{"encoder_arch": "vit", "model": "masked image model", "dataset": "capsule endoscopy frames (Kvasir-Capsule)", "train_examples": 42238, "image_size": 32, "crop_scale_min": 0.5, "horizontal_flip": true, "method": "mae", "mask_ratio": 0.75, "loss": "mse", "encoder_norm": "layernorm", "encoder_norm_position": "pre", "encoder_activation": "silu", "encoder_mlp_ratio": 4, "encoder_head_dim": 32, "encoder_fused_qkv": false, "encoder_bias": "none", "encoder_qk_norm": false, "encoder_parallel_block": false, "encoder_inner_norm": false, "encoder_patch_size": [4, 4], "encoder_layers": 10, "encoder_width": 256, "encoder_positions": "rope", "decoder_width": 128, "norm_pix_loss": false, "decoder_layers": 2, "init": "torch_default", "residual_init": "zero_last", "optimizer": "muon", "muon_scale": "original", "learning_rate": 0.01, "momentum": 0.95, "nesterov": false, "orthogonalizer": "newton_schulz_5", "adamw_lr_other_params": 0.0018, "max_grad_norm": 1.0, "max_steps": 40000, "batch_size": 128, "epochs": 121.2, "lr_schedule": "cosine_restarts", "final_lr_fraction": 0.05, "warmup_steps": 4000, "weight_decay": 0.03, "adamw_weight_decay_other_params": 0.01}
Rows from block 8 of the encoder of a small masked image model, named by matrix and row number. Rows with one number belong to one neuron. Each number is 128 + 32 x the weight over its row's rms, rounded and kept within 0 to 255. All counts start at 0.
After each neuron's rows are labels from the 100 images, of 14976, where the neuron reaches its highest value: "top examples" is what is common among them. Only what is clearly more common there than usual is listed. The data: capsule endoscopy frames (Kvasir-Capsule). In brackets: how many of the 100.
# fc1: MLP up (encoder.blocks.8.mlp.fc1.weight, 1024x256), inputs 128-255
# fc2: MLP down (encoder.blocks.8.mlp.fc2.weight, 256x1024, transposed), outputs 128-255

fc1.295 [141 168 127 166 128 147 151  98 142 145 134  80 103 134 183 120 141 131  89 109 177 148 152 119 125 143 129 132  90 138 134 116 131 102 142  96 136 126 107 183 114 166  78 120  83 146 143 107 144 116 146 110 170 113 140 130 149 135 123 130  78 118  78  90 121 134 214 152 117 132 212 110  98 171  86 121 132 114 101 112 120 141  95 182 103  80 145 154  89 190 131  90 138 116 132  88 109 126 125 215 120 130 179  76 142 148  88  96  76  72  88 142 152 126 157 142 110 150 110 116 140  82  71 128 167 128 107 180]
fc2.295 [130 127 175  99 100 161 161 110 159  60 133 147 173 100 186 157 149  92 118 186 217 134 137  90 134  97 184 139  87 112 155 159 115 162 136 123 121 108 183 138  99 167 136 156 142 123 165 106  90 188 168 122 148 121  73  98  99 169 119 123 128 117 107  55  93 125 166 150  92 135 145 142  87 129 181 137 184 181 133 164 123 134 108 197 161 129 140 116 170  58  94 149 110 169 172  96  70 108 184 103 110 108  75 139 135 109 126  86 103 124  58 130  87 165  75 193 122 191 150  98 119 155 125 136 137 124 128 158]
top examples: finding: angiectasia (31)

fc1.234 [104 138 104 108 132 110 110 200 138 186 118 145  96  95 103 141 153 133 126 101 137 170 133 153 185 100  95 105 151 165 156  72  83  88  84 135 141 138 123 135 141 119 143 127  92 132 116 140 111 148 136 105  92 150 104 173 100 147 136 121 116 159 170 114 141 155 113 113 119 176 212 165  75 150 148 115 166 166 100 148 130 154 115 111  92  87 149 149 126 111 114 156 164 146  90 104 140 109 104 200  95 152 117 129 133 152  80  46 111  90 148 155  87 104 141  77 119 114 139 109 101  94  85 148  99  51  98 147]
fc2.234 [ 97 149 133 112 182 132 133 139 125  63 144 118  99 111 182 148 134 126 166 186 161 121  77 133 130 123 101 119 157 130 107 163  58 161 123 147 102 126 126 128  59 136 148  29  90  94 135  81 135 160 148 122 131 131  87 119 120 173  90 170 116 155 125  99 148 158 152  72 105  83 123 151 137 134 119 159 160 123 116 136 158 171 103 144 129  64 108 139 151  72 138 162 156 140  74 111  99  61 125 120 112 141 125 112 148 125 198 155  97 149 107 133 131 123 125 134 197 190 134  94  98 115  84  40 125 173 137  58]
top examples: finding: blood fresh (30)

fc1.735 [130 106 129 123 120 120 102 153 122 130 166  97 136  45 132 167 174 174 142 141 155 146  56  83 145  58 125 155  58 141 153 152 142  40 140 137 112 131 142  95  71 155  98 125 146 128 169 139  98 129 114 135 170 133 108 147 125  97 116 137 161 160 171  81  57  62 146 117 136 144 114 124 153 237 118 109 132  99 162 138 182  64 158 102 106 148 177 132 139 134 174  85 107 160  74  97 133 125  89 155 109 106 129  52 125 152 171 114 152 120 147  90 158 189 128 155 138 120  88 134 195 141 138 175  83 133 164 138]
fc2.735 [138 132 144 111 102 129 155  74 203  79 142 154 105 148 146 126 147  96  97 120 111 132 212 122 110 115 114 124 102 137 116  52 163 165 147 107 138 150 168 139 129 129 176 135 134  95 141  88 162 159 119 181  71 134 133 152  53 110 143 103 119 172 141 155 140 162 134 182 168 185 150 103  96  58 150 139 118 131  87 140  97 172  75 147 117 112 120 157 102 138  95  99 104 119 131 138  86 129 150 109 161 126 138 125  78 126  48 113 151  91 134 203  72 106 104  82 111 157 180 101  92 117 100 147  97 152 100 121]
top examples: finding: blood fresh (30)

fc1.392 [117  90 122 135 108 161  88 162  62 163 115  98  78 154 135 164 175 139  97  88 188  60 110 149 174 171 169  98 135 164  71 119 102  73 142 121 184 134 167  88 115 117 139 144 113 118 159 175 134  96 100  76 133 207 183 175  89  73  89 123  80 166 129 195 132 115 114 126 146  90 162 123  72 117 102 131 100 126 138 127 175  98 112 144 167  77 140  99 148 146 128 137  94 169  79  67 142 165  99 129  82 116 131 106 153 139 127 126 169 122 111 124  89  89 114  95 163 122 167 123 178  91 141 130 159 109 103 121]
fc2.392 [120 177  99 130 149 101 205 140 174 106 150 161 170 139 137 126  83 105 147 192  78 202  99  96 118 111 106 153 113  89 153 121 125 127 179 141  64 115 122 182 124 175 142  94 144 129 124  93  71 144 113 137 137 107  99  91 196 172 140 103 200 103 100  64 136 122 163 105 131 135  95 128 132 171 127 127 163 128 129 103 148 129 116 129  96 161 148 177 119 126  77  84 100 116 158 187 114  73 109 180 101 144 127  69 126 109 113 124 122 129 196 121 139 163 179 164  89 128 109 146  67 152 118 115  85 140 134 159]
top examples: finding: ulcer (26)

fc1.494 [172  73 144  85 177 173 184 129 127 137 126 134 117 133 138 108 111 103 150 202  97 106 112 141 114 148  69 184 125 118 156 124 161 131 176 181 104  87 121  99 123 190 122 127  99 164 164  38  95 129 231 194 125 112 119 105  77 109 172  99 112 117 207 125 141 151 135 136 185 142 111  79  95 112  91 183 119  94  90 142  95  95 134 124 128 175 150 187 105  92  94  77 130 158 147 164 136 122 113 157 151 147 117  71 140  95 105 146 137  55 129 139  93 151 162 139 130  94 121 164  93 120 137 143  92 173  72 106]
fc2.494 [141 153 138  76 124  81  95 116  67 130 208 151 158 104 135  61 183 138 200 156  98 119 106 103 133 111 151 142 109  98 217 121  78  93 112 171 142 173 166  98 100  90 110 162 145 167  74  98 162 142 161 107 152 204 119 112 159 136 108 131 120 128 143 115 110 134 118 103 144 184 148 141 132 118 126 107 131 128 145 106 149 150 173 123 178 105 152  61 145 144 192 143 156  90 167 173 102 113 142 109 155 128  85 118 117 155 109 101 166 197  57  98 167  81 116 119 140 146 147 124 157 130 114  91  89 105 154 124]
top examples: finding: ulcer (33)

fc1.424 [105 129  88 139 148  98 138  82 159 112  58 145 144 115 111  85 116 136 127 131  84 132 137 131 136  75 147 112 147 100 171 131 140 192 182  76 117  93 166 144 176 139 158  26 168  93 101 137 111 132 123 102 123 111  63 132 200 191  63 107 202 138 132  55 111 111  96 163 118 112 220 126 164  86 139 165 117 121  85 140 105 131 149 111  76 168 143 180 126 133 167 110  85 146 121 130  99 134 134 119 153 151 127 152  93 155 123 134 106 204 132 142 141 112 168 110  83 156 123  72 153 110 121 150 138  99 105 101]
fc2.424 [118 125 186  77  91 192  83 154 150  76 169 109 132 145 124 160 128 128 122  99 161 125 164 125  74 137 114 143 110 169 108 123 116 106  88 137 157 140  99 117 115 103 129 194 114 124  91 123 166 145 150 167 151 143 199 127  99 100 186 138  68 106 135 167 140 180 172 111 120 136  68 168 118 172 118  59 130 112 165 151 121 108 140 133 195  99 104 112 104 117 113 172 153  98 136 102 121 118 144 124 141  90 132 113 144 115   0 148 143  62 105 129  99 162  70 102 133 129  92 183 130 118 133 152 133 174 152 155]
top examples: finding: pylorus (29)

fc1.201 [145 110 174 194 168 139 144  99  98 206 112 110 112 146 113 130 123 175 100  87 176  91 143 114 117 129 135 156 182 162 143  83 106 115  99  85 138 112 164 168 116  89 172  93 108 161 138 143 155 130 119 125 135 110 124  93 179 121 116 144  99 150  80 121  94 128 114 137 129 176 143  94 121 101 151 129 203 123 117  77  90 116 140 131 157 120 127  69 153 178 185 181 180  74 118  85 150 133 169 142 145 166 134 179 146 166  18  50 124 131 152 124 153 142  89 161 128 174 166 138 143  83  99 117 110 135  91 178]
fc2.201 [101 102 123 123 132  78  87 101  92 117 136 121 146 124 162 164 122  92 109 111 130 167 119 138  99  83 128 181 127 113 138 113  97 133 135  99 131 120 126  92 112 135 137 118 121 164  46 136 101 169  88  80 106 144 120 191 113 184 156 127 103 154 151 109 180  95 106 107 127 159 108 138  92 102 105 140 140 156 193  87 115  66 147 132 150 104 113 148 147  94  74 120 115 156 191 156 109 125 168 191 173 132 147 113 138  88 127 139  74 141 112 110 106 110 134  78  94  79 151 128 185 144 166 177  82  89 130  88]
top examples: finding: reduced mucosal view (27)

fc1.243 [167 134  61  99 134 180  94 105 122 110 106  94 107 193  94 157 127 136 121 161 186  66 124 139 100 120  83  91 104 158  89 182 150 147 185 106 130 178 119 133 105 130 102 129 114 121 125  93 189 110  97 167 115  95 169 142 129 109 115 151 126 103 105 145 106 117 189  92 140 115 128 104 129 123 122 123 116 136 137 120 163 144 128 124 160  67  62 188 100 158 151 131 191 122 106 145 157 158 157 151  95 138 100 125 217  76  31 110 135  85  97 153  82 162 153 141 127 103 189 109  92 103  83 137 117 139 179 105]
fc2.243 [ 73  76 173 150 114  97 129 145 140 154 159 179 175  66 131 111 141 121 119 132  58 165 133 106 164 130 130 165 132 113 175 136  71 148  96 122 154  83 173  91 102 112 146 126 107 142 200 138  41 133 139 126 158 152 123 107 109 183 133 115 134 168 113 105 101 141  49 147 166 180 139 126 127 154 111 161 139 130 118 117 112  97 117 157 104 161 176  94 172 101 124  78 114 105 133 133 105  99 107 108 142 120 140  82  44 150 209 119 137 153 136 111 161 130  74 155 118 138 116 146 132 148 142 136 111 129  87 158]
top examples: finding: angiectasia (27)

fc1.31 [154 159 111  82 128 156 135 100 109 116 152 115  79  89 132 134  95 134 198 136 152 101  52 134 133 199 114 119 180 125 108 103 121 153 114 127 145 145 109 176 125  91  80 145 139 151  75 198 122 147 119 156  76 150 187 127 149 111 117 145 120  63 142 154  78 184 161 144 123 100 132 143  66 120  99  91 106 144 140 117 120  44 132 186  91  28 106 102 129  89 131 112 107 174 121 101 177 152 147 129 117 129 140 115  65 123 153 165 171 154  87 161 115 150 115 123 145 165 166 143 132  95 132 135 105 157  81 131]
fc2.31 [ 83  92  90 174 111 106 152 155 171 158 112 146 157 211 135  93 184 120  72  98  89 158 181 127 119  83 127 127  87 132 151 140 152  80 147 133 115 160 113  94 122 135 164 102 132 116 185  62 115  79 159 117 179 104  78 113 128 175 163 100 135 190 136 133 185 114 102  94 103 112 132  96 163 164 190 162 145 134 104 129 158 144 116  28 186 177 173 130 156 207 109 151 164  71 107 123 103 108 109 150 130 144 117 110 137 147 117 121  78 123 184 116 143 107 133 132  99  81 111 130 115 156 152 171 144 140 109 133]
top examples: finding: ulcer (50)

fc1.573 [129 158   9 174 139 145 110 145 103 119 140 125 146 118 133  95  98 100 166 129 102 166 115 145 138 157 166 166 113 152  20 150 143  79 166 112  87 113 147  90 171 142 139  57 151 124 101 173  96 131 120 129  81 187 130 108 178 144 158  78 174 110 127 143 149 154 205 123 133  53 136 130  81 137 159 155 177  96 118 134 143  92 126 147 129 118  63 121 123 117 134 110 167 135 119  51 128 139 194 113  50  71 163 131 113 126 155 185 183 150 115 128 168 166 135 144 104 158 100 111 161  91 121 176  96 175 141 137]
fc2.573 [116  56 222 121  81 156 165 150 155 116 135 110  86 140 107 113 169 139 120  80 151 106 160 153 107  90 122  85 156 133 166 107 129 139  86 122 181 156 128 168  94  81 120 139 133 115 127  48 193 115 139 113 180 110 162 140  93  98  81 128  96 127 180 119 176  98  82 160  86 186 143 119 171 114 100 129  99 171 118 113 114 164 175  88 116 114 183 153 138 143 141 137 125  97 142 173 132  80  93 172 161 153 132 117 140 144   0  88  79 104 143 129 134 130  97 110 131 146 124 138  90 135 114 161 140 137 113 144]
top examples: finding: blood fresh (25)

fc1.74 [107 135 131 115 114 177 155 109 147 112 128 114 127 153 146 140  86 162 186 142 163 144 113 177 155 168  96 118 148 106 121 143  94 123 122 113  57 153 120 205  72  58  81 132 144  86 106 137 197 114 154 131  88 115 159  81 100 104 124 135 160 139 127  90  41 116 174  86 159 168  89 151 153 155 138  91  90 179 166 135 189  80 125 179 103 137 108 158  96 115 137 116 138 120 143 156 163 150 156 178  87 156 134 127 151 180  88  58 131 100 108 175 133  82 175 154 124  94 247 120 170 135 151  89  96 123 103  92]
fc2.74 [153 117  87 163 161  97 110 139 100 154 120 163 143 159 109  83 172 101  82  92  94 125 115  92  89  96 141 148 112 161 207 150 137 127 142 109 170 106 139  59 176 229 159 174 116 130 136 123  34 131 138 154 142 130  72 118 138 181 141 155 102 100 193 157 127 159  99 151 119 109 172 111  88  89 129 181 167  74  93 150  78 159 121  85 145 113 167 125 124 164 114 143 138 112 135 112 119  81 118  65 154 138 118  72 101  68 254 141 123 132 147 109  87 161  83  92 131 118  78 117 102  81 111 215 193 111 139 150]
top examples: finding: ulcer (32)

fc1.455 [134 136 234  61 166 124 156  39 141 136 101 166 164 126 148 100 159 148 128 149 148  66 109 126 158 125 149 100 134 113 162  59 139 102 140 133 142 155 156 140 115 127 138 124 124  98  77 142 132  87 183 171 150  67 117  72 162 138  51 122  79 105  74 145 130 146  88 146 126 133 169 186 142 143  53 132 143 116 183 157 145 103 173 135 103 144 179 168 129 107 129 153 120 155 109 177  83  98  49 165 215 136 122 123  50 120 159 104 108  98 125  81 121 172 173  44 169 159 149  70 155 162 113  70 192 121 162 142]
fc2.455 [100 118  44 178  75 106  76 232 138 119  96  93 108 181 109 149 113 100 153 114 112 194 146  86  89 144 109 162 144 139 127 144 105 161  97 148 101 101  80  86 153 116 128 132 133 148 156  98  75 153 102 114 149 171 129 182 125 130 212 130 139 144 121 146 111  99 117  78 129 111 126  67 137 124 192 127 130 138 119  87 126 150  97 121 137 109  95 104 165 147 162 115 152 130 127  88 171 191 198 106  85 129 135 117 175 128 179 129 136 156  66 193 149  67 105 141  76  77 111 181 107  96 131 112  59 135  90 122]
top examples: finding: ileocecal valve (31)

fc1.728 [ 97 133 110 134 156  96  92  52 189 133 103 174 122  97 132 169 187 131 110 117 107 125 157 119 156 142 122 126 154 141  96 119 127 116 158 165 101 141 149 145  94 161 150  95 127 116 134 104 168 173 108 191 187 116 184 144 106 104 150 188 183 121  97 179 133 153 161  97 150 132 108  93 155 211 110  94 105 150 104 157 120 114 155 158  52 179 127 134 186  75 100  75 135 164 149 189 171 101 101 119  76  94  93  91  97 124 102 111 118 152 125 121 130  81 123  53 111  99  89 141 119 121 163 190  56 150 165 140]
fc2.728 [110  91 120  60 175 104 152 164  85 108 105 139  83  76 114 136 191 130 173 152 132 156 150 124 146 114 124 149 138 175 160 104 122 130 137 103 117 160  96  72 118 162 147  82 178 123 131 133  95 109  90 118 140 147 104 105 175 117 106 141 107 106 170 183  58 180 147  29 140 144 120 128 203 149 162 122 151 134 192 129 135 125 100 119 133 188 140  75 190 121 114  68  74  93  77 143 130 118  77 133  71 142 121 113  76 189 157 119 122 107 175 152 127 180 138  88  87 154 136 152 132 110 134 178  47 120 168 108]
top examples: finding: blood fresh (25)

fc1.739 [130 155 113  89 171  68 139 152 115 147 132 102 175 154  71 125 177 100 105 208 168 147 140  87 152 164  87 119  75 142 131 101 140 157 117 122 128 131 164 119 139  91 134 101 144 121 123 114 148 147  82 148  88 115 163  74 141 135 133 141  99 117  87 157 147 132 135 128 163 101  90 128 162 144  79 183 123 149 147  98 100 165 107  59 122 145 184 162 185 127  91 154 101 143  70 141 147 150 134 125  90 175  93  94 126 112 116 200 113 147  62 136 134  41 124 147 111 153 128 167 160 131  89 160  90 136 125  67]
fc2.739 [147 141 116 107 122  68 109 141  86 120 164 136 156  88  90 140 172 174 164 124 111  73 133 182 207 130  68 184 119  97 148 112  58 105 147 156 186  89 145 134  85 141 130 172 148 117 111 181 125  99 125  87 119 123 171 156 175 149 108 162 138 140 118 177 151  81 137 152 119 211 143  74 111 116  66 139 117 135 119  90 164 131  91 174 116 103 129 124 111 128 159  99 145  67 152 141 192  52 103 124 125 129 141  71 146 163 156 182 134 149  89 159 167  73 137 152 138 118 150 109 145  98  97 139 162 132 102 113]
top examples: finding: ulcer (37)

fc1.763 [127 137 116  94 141 121 158 119 122 186  80 131  70 108  82 173  99 117 158 109  47 118 126 153  95 174 146 113 124 110 159 121 119 126  96 112  81 139 119 111 112 124 144 127  94 187  96  97 160 150 157 133 146 109 119 153  68  80  69 103 158  86 102 112 134 174 128 110 108  72 154 172 120 118 138 151 105  77 135  88 169 130  89 152 118 117 126 127  84 101 148 120 115 107 192  75 163 120 108 154 142 103 100 128  95  82  92 169 136 204 128 136 149 125  83 186 165 133 133 121 150 102 120 128 129 162  95  70]
fc2.763 [109 132 106 163 155 154  63 142 141  90 181 118 182 154 209  86  95 156 114  94 143  93 195  95 107 122 124 175 140 121 172  96 120 126 137 107 158 138  79 164 129 143 103 192 133 113 111 133 117  74 128 138 132 143 166  99 147 165 181 197 122 131  95 130 116 134 133 106  58 172 118 138 111  93 136 170 145 119  80  83 106  97 159 137 130 114  99 110  51 106 105  83 139 137 117 116 108 122  83 156  61 208  99  85 132 143 137 128 176 109 138  65 182 198 161 128 155  89 155 155 107  80 124 147 169 108 176 169]
top examples: finding: ulcer (29)

fc1.633 [ 95  60 115  82 152 152  94  76 149 153  67 132 118 118 159 122 117 122 112  88 134 177 148 132 124 117 138 156 103 122 100 158 134 177 122 122 156  95 145  99  96  94 159  54 171 116 124 137 142 110 134 144 188  69 144 174 145  75 187 121 159 141  79 108  73 152 134  82 149  73 131 108 175  89 168 121 130  76 131 152 133 136 123 112  85 165 143  91 109 131 137 110  86 165 113  98  64 177 138 129 166 114 125 114 163 157  82 127 134 161 164 157 169  43 116 164 115 121 128 145 161 156 139 120 112 171 115 128]
fc2.633 [158 186 134 183 130 141 105 112 153  93 175 137 151 151 110 143 159 126  73 155 100  50 130 136 122 163  83  82 158 144 145 127 140  91 124  93  97 137 174 173 188 124 122 172 108  73 103 135 141 170 131  92  95 151 174 140 161 128  63 123 135  68 147 116 224 122 115 181  66 158 109 158 105 150  89  99 161 147 141 105 116 123 139 109 195 130 154 139 100 110  91 155 128  58 138 140 145  89 153 155 106 128 186 107  93 109  62  92 103  88 178 123  97 187 126 109 127 150 127 122  81 108 151 118 170 122 129 101]
top examples: finding: angiectasia (35)

fc1.219 [187 176 219  80 211 115 100 134 158 140 130 157 195 100 138 123 112 185 140 134 148 127 128 128 142  78 142 142 148 121 209 146 124 164  69  62 202 107  82 134 141 144 142 152 138  74 105 170 132 104 142  73 124  95 129 117  74 110 110 134 136 150 105 126  86  62 113 142 121 116  75 163 140 118  80  89 130 154 137 170 133 200  88  96 117 179 110 112 150 175 117 153 101 154 195 142  98 114 107  39 142 121 111 120 115 160 142 121  77 178 136  99 203  75 114 154 112 123 125 133 135 132 113 130 113 138 126 104]
fc2.219 [ 61  83  49 164 105 104 150  92 135 185 116  98  87 145 104 186 113  78  72 116 114 129 171 156 131 153 140 142  97 142  86 118 163 122 180 187  68 156 164 142 125 133  93 113 161 159 109 129 118 136 143 159 148 135  87 180 201 141 181  99 143 108 153 106 155 195 175  85 106 113 161 153 109 148 146 105 120 121 116  98 108  68 111 134 151  76 154 117  72  58  97 110 107 110  81 110 148 122 138 178 115 170 134 140 101 120 142 161 134 108 124 151  79 126 183 121 152 124 129  94 150 164 164 135 136 139 109 109]
top examples: finding: reduced mucosal view (37)

fc1.585 [116  81 107 161 176  81 154  82 106 134  91 119 125 140 176 143 136 109  73 103 117 112 150 100 175 118 171 188  55 176  78 205 154  70 132 143 115 123  61 130 141 132 157 103 160 154 144  99 142 126 131 130 148 229  82 140 119 149  82 148 144 140 126 145 150 130 113 105  58 109 138 121 111 221 129 159 139 104 156 128  71 123 110 105 114 119 162 177 129 127 105  95 133 133  91 130 146 129 141 101 152 135 109 162  86  94 133 130 136  84 122 140 116 171 136 114 142  70 162  97 134 103 168 173 163 157 115 170]
fc2.585 [ 93 172  92  75 107  93 127  89 136  64 128 167  98 168 119 109 123 115 123 145  87 103 175  81 130 118 158 136 163 145 137  69 113 124 189 137 116  38 116  72 171 147 148 102 146 115 164  87 135 165 129 171 117 123 143 185 159  71 181  78 142  85 112 143 144 129 155 110 155 138  73 155 151  66 111 146 133  92 199 142 103 157 109 174 118 180 144 111 152  98  88  84 161  77 163 175 152 167 170 143 119 134 143 123 159 157 136 141 122 120 152  58 148 154 124  73 115 106 117 171 161 123 148 140 136  63 129 163]
top examples: finding: blood fresh (30)

fc1.410 [197 204 141 145 115  86 183 132 111 136 125 196 191 108 100 195 162 134 136 169  74 133  81 140 109 152  92 126  95 117 125 114  84 153  92  54  78  71 103 133 113 125 112  88  87 118 149 112 154 170 160 117 134 108 145 130  96 121 106  82 147 135 134 134 144 121 124  84 147 200 127 107 125 171 131 164 147 142 141 174 120 126 104  95 141 148 118  93 162 146 135 105 135 141  77 126 144 105  90 161  70 128 139 142 178 116  37  88 100  85 171 155  91 173 153 152 142 123  75  51 109 122 103 131 148 179  97 122]
fc2.410 [140 139 140  79  90  73 109 134 149 136 153 118 128 180 132  83 142 125 101 141 136  81 127 110 101 104 115 123 102 125 199 161  87  95 183 105 190 116  85 120 106 115 127 153 158 160 115 182 157 132  93 133  72 137  92 172 140 129 131 125 147  84  88 101 125 126  93  67 171 129 124 144 139 182 134 115 126  71 147  70 117 177 127 176 111 138 136 117 141  82 143 157 143 171 163 134 115 116 102 147 153 137 107  94 137 203 172 165 168 138 204 129 108 130 152 163 157 123 157 158 139  81  79  84  83 126  77 118]
top examples: finding: ileocecal valve (37)

fc1.419 [133  90 176 133 107 116 142 151 130 142 112 101 119 185 101 148 119 126 119 169 124 157 110 148 109 185 133  85 145 107 135  66 122  91 141 196  95 126 160 121 132 134 156  36  88 142 110 131  95 143 214 144 194  85 124  91  93 139  97 100 113 106 153 165 105  84 115 116 164 103 123 114 152 153 123  76 139 132 112 146 159 129 118  81 178 140 144  85 149 103 114  96 141 129  88 145 103 130 141 184  55  95  59 116 181 109 113 130 132  83 120 195 164  79 141 168 127 161 101 130 153 147 130 147 122 184  70 149]
fc2.419 [159 127 124 124 203 109 146 173 155 102 139 160 140  89 144 127 126 184 124  80 123 166 104 129 113 148 190 124  97  99 139 174 136 115 104 121 215 159 141  95  84 143 163 122  75 121 145 163  93  92  80 185 129  62 141  74  89 154 164 137 111 144  95 145 142 187 116 151 118 172  65 133 174 145 124 147 206  90 131 171 152  94 137 158 134 133 114  91  95 144 143 186 112 116 120 123 127 192 155 152 147 120 141  61 150 116 115 147 102 120 148 169 159 139 208 147 135 114 104 126 108 128  93 164 141 135 113 170]
top examples: finding: ileocecal valve (73)

fc1.660 [135 151  76 133 151  80 173 106  90 141 133  77 121 109 132 117 110 139 129  99  85 115  92 112  89 135 139 170 101 159 146 129  97 158  85 122 130 102 135 111 108 105 133  94 135 113  37 137 148 160 120 157 145  88 141 134 141 132 125 109 123 103 179 105 112 131 151 153 174  67  94 156 152 135 137  97  93 141 123 171  67 106 114 127  95 112 133 125 135  74 181 111  88 166 101 163  65 104  83 143 195 161 141 155 111 174 110 107  96 162 117 115 185 115 123 108  66 127 102 130 208 126  70 116 130 154 146 126]
fc2.660 [ 96  87 185 109  93 192 105 136 191  93  72 142 158 157 128 126 169 100 150 157 168 150 192 156 108 111 130  95 156 115 124 168 180 131 159 149 128 163  89 187 170 203  89 125 114  79 164 116 131  87 161 111 165 185 106 138 138 108 165 114 134 130  83 126 154 129 144 109  50 154 137 124 125 115 117 159 134 119 121 123 175 152 164  87 150 129 143 158 129 142  87 123 115  64 127  90 170 160 145 137  83 118 119 123 138 103  12 136 149 122 143 147 117 104 179 126 142 140 133 137  83 119 160 168 156 160  89 143]
top examples: finding: angiectasia (37)

fc1.437 [166 135 113 231 157 118 120  97  96 131 135 120 169 129 157 151 105 135  91 154 173 157  93 107 164 168 134  43  95 175 154  63 127 106 125 141 120 159  94 107 159 159 136 126 141 127  80 139  65 106 109  67  87 115 108  75 178 139 138 106 120 120 123 155 167 170 109 156 161 124  49 102 129 120 149 176 161 129 141  97 106 124 146 136 137 136 129 103 110 102 143 186 181  88 118 159 129 112 115 212 167  67 139 120 119 141 123 137 103 142  95 113 108 106 110 124 116 113 136 148 103 123 132 151 135  90 149 143]
fc2.437 [150  84 120 142 103 105 142  96 158 157 132 148 158 150 139  67 114 186  97 134 139 126 157 110  96 142  44 127 107 147 135 190  95  93 137 135  66 108 139 139 107  93 180 130 103 158 139 156 165 105 171  96 151  93 133 126 114  95 156 111 140 167 134  89 187  73 142 133  83 132 168 108  84 138 133 172 148 118  87 214 143 104 119 147 132 172 171 157 116 128 161 200  75 167  85  50 188  76 112 131 157 163 154 109 160 158  90 129 115 170 120 132  92  63 136 130 100  94 126 165 181 110 124 136 132 175  93 111]
top examples: finding: reduced mucosal view (47)

fc1.301 [ 90 142 141 161 184 132  60 105 102 121  87  98 121  84 119 154 108 166 146 118 113 203 164 120 146 102 159 179  86 125 109 127 116 173 109  69 101  83 203 144  98 110 112 119 140 102 118 201 204  90 130 151 118 106  58 156 133 147 103 117 111 174  83  77  92 114 127 130 121 156 166 202 123 118 234 122 158 184 107 119 112 136 116  83  86 114 101 103 129 162 103 120 203 112 178 112 150 114 131 104 156  94 125 125 133 105 164 119 121 152 147 108 125  91  80 139 115 173 141 140 177  39 147 140  82 118 133 166]
fc2.301 [159 136  91 102 116 105 202 154 165 122 168 126 122 175 145 112 120 145 144 158 163  87 142 155 132 130 122 115 117 141 153  96 152 116 146 170 125 156 111  91 172 166  76 106 141 122 121 100  48 207 120  68  83 170 163 114 110 119 143 185 138  58 157 166 205 119 144 137 138 139  64  98  90 120  28 132 134  72 131 183 155 126  90 155 123 117 172 161  73 109 149 130  74 137  83 160 118 137 120 172  96 164  92 139 119 130  77 153 133  98 142 177 139 156 135 131 115 107  96 130  99 193  93 158 178 147 159 114]
top examples: finding: reduced mucosal view (26)

fc1.182 [125 181 126 159 114 139 166  72  58 219 129 158 134 134 180 107 105  91 160 133 105 166 139 135  85 112 130 143 139 150 127 156 154 154 162 146  91 128  97 121 118 138 146 119 167 173 181 138 106 113 112 105 171  99 126 118 116 161 110  88 116 121 129 108 132 110 150 172 110 129 163  68 189 132 171 121 158 162 124 103 149 167 157 103  95 105 155 125 170  88 147 151 146 150 151 102  79  87  94 116  77  83 162 130  83  95 116 109 120 119  59 161  78 138  64 109  91 115 167  69 119  91 122 111 157 146 168 143]
fc2.182 [134 179 123 150 119 129 163 171 109 102 164 150 119 129 134  78 201  87 129 146 149 166 123 160 122 167  98 151 154 119 134 153 155 149 161 140  58 126 169 175 166 111 104 119  88 113 182 103 101  99 171 125 126 192 104 123  74 162  73 124 138 140 168  87 180 135 150  81  66 163 169  99 128 122 143 107 209  79  76 170 126 109  95 120 107 106 101 155  86 125 161 172 146 129 123 122 144 155 129 100 115 130 103 100 142  84 126 139 219  51  72 134 110 101  57 157 128 111 100  70 118 132  65  54 117  94 174 160]
top examples: finding: pylorus (41)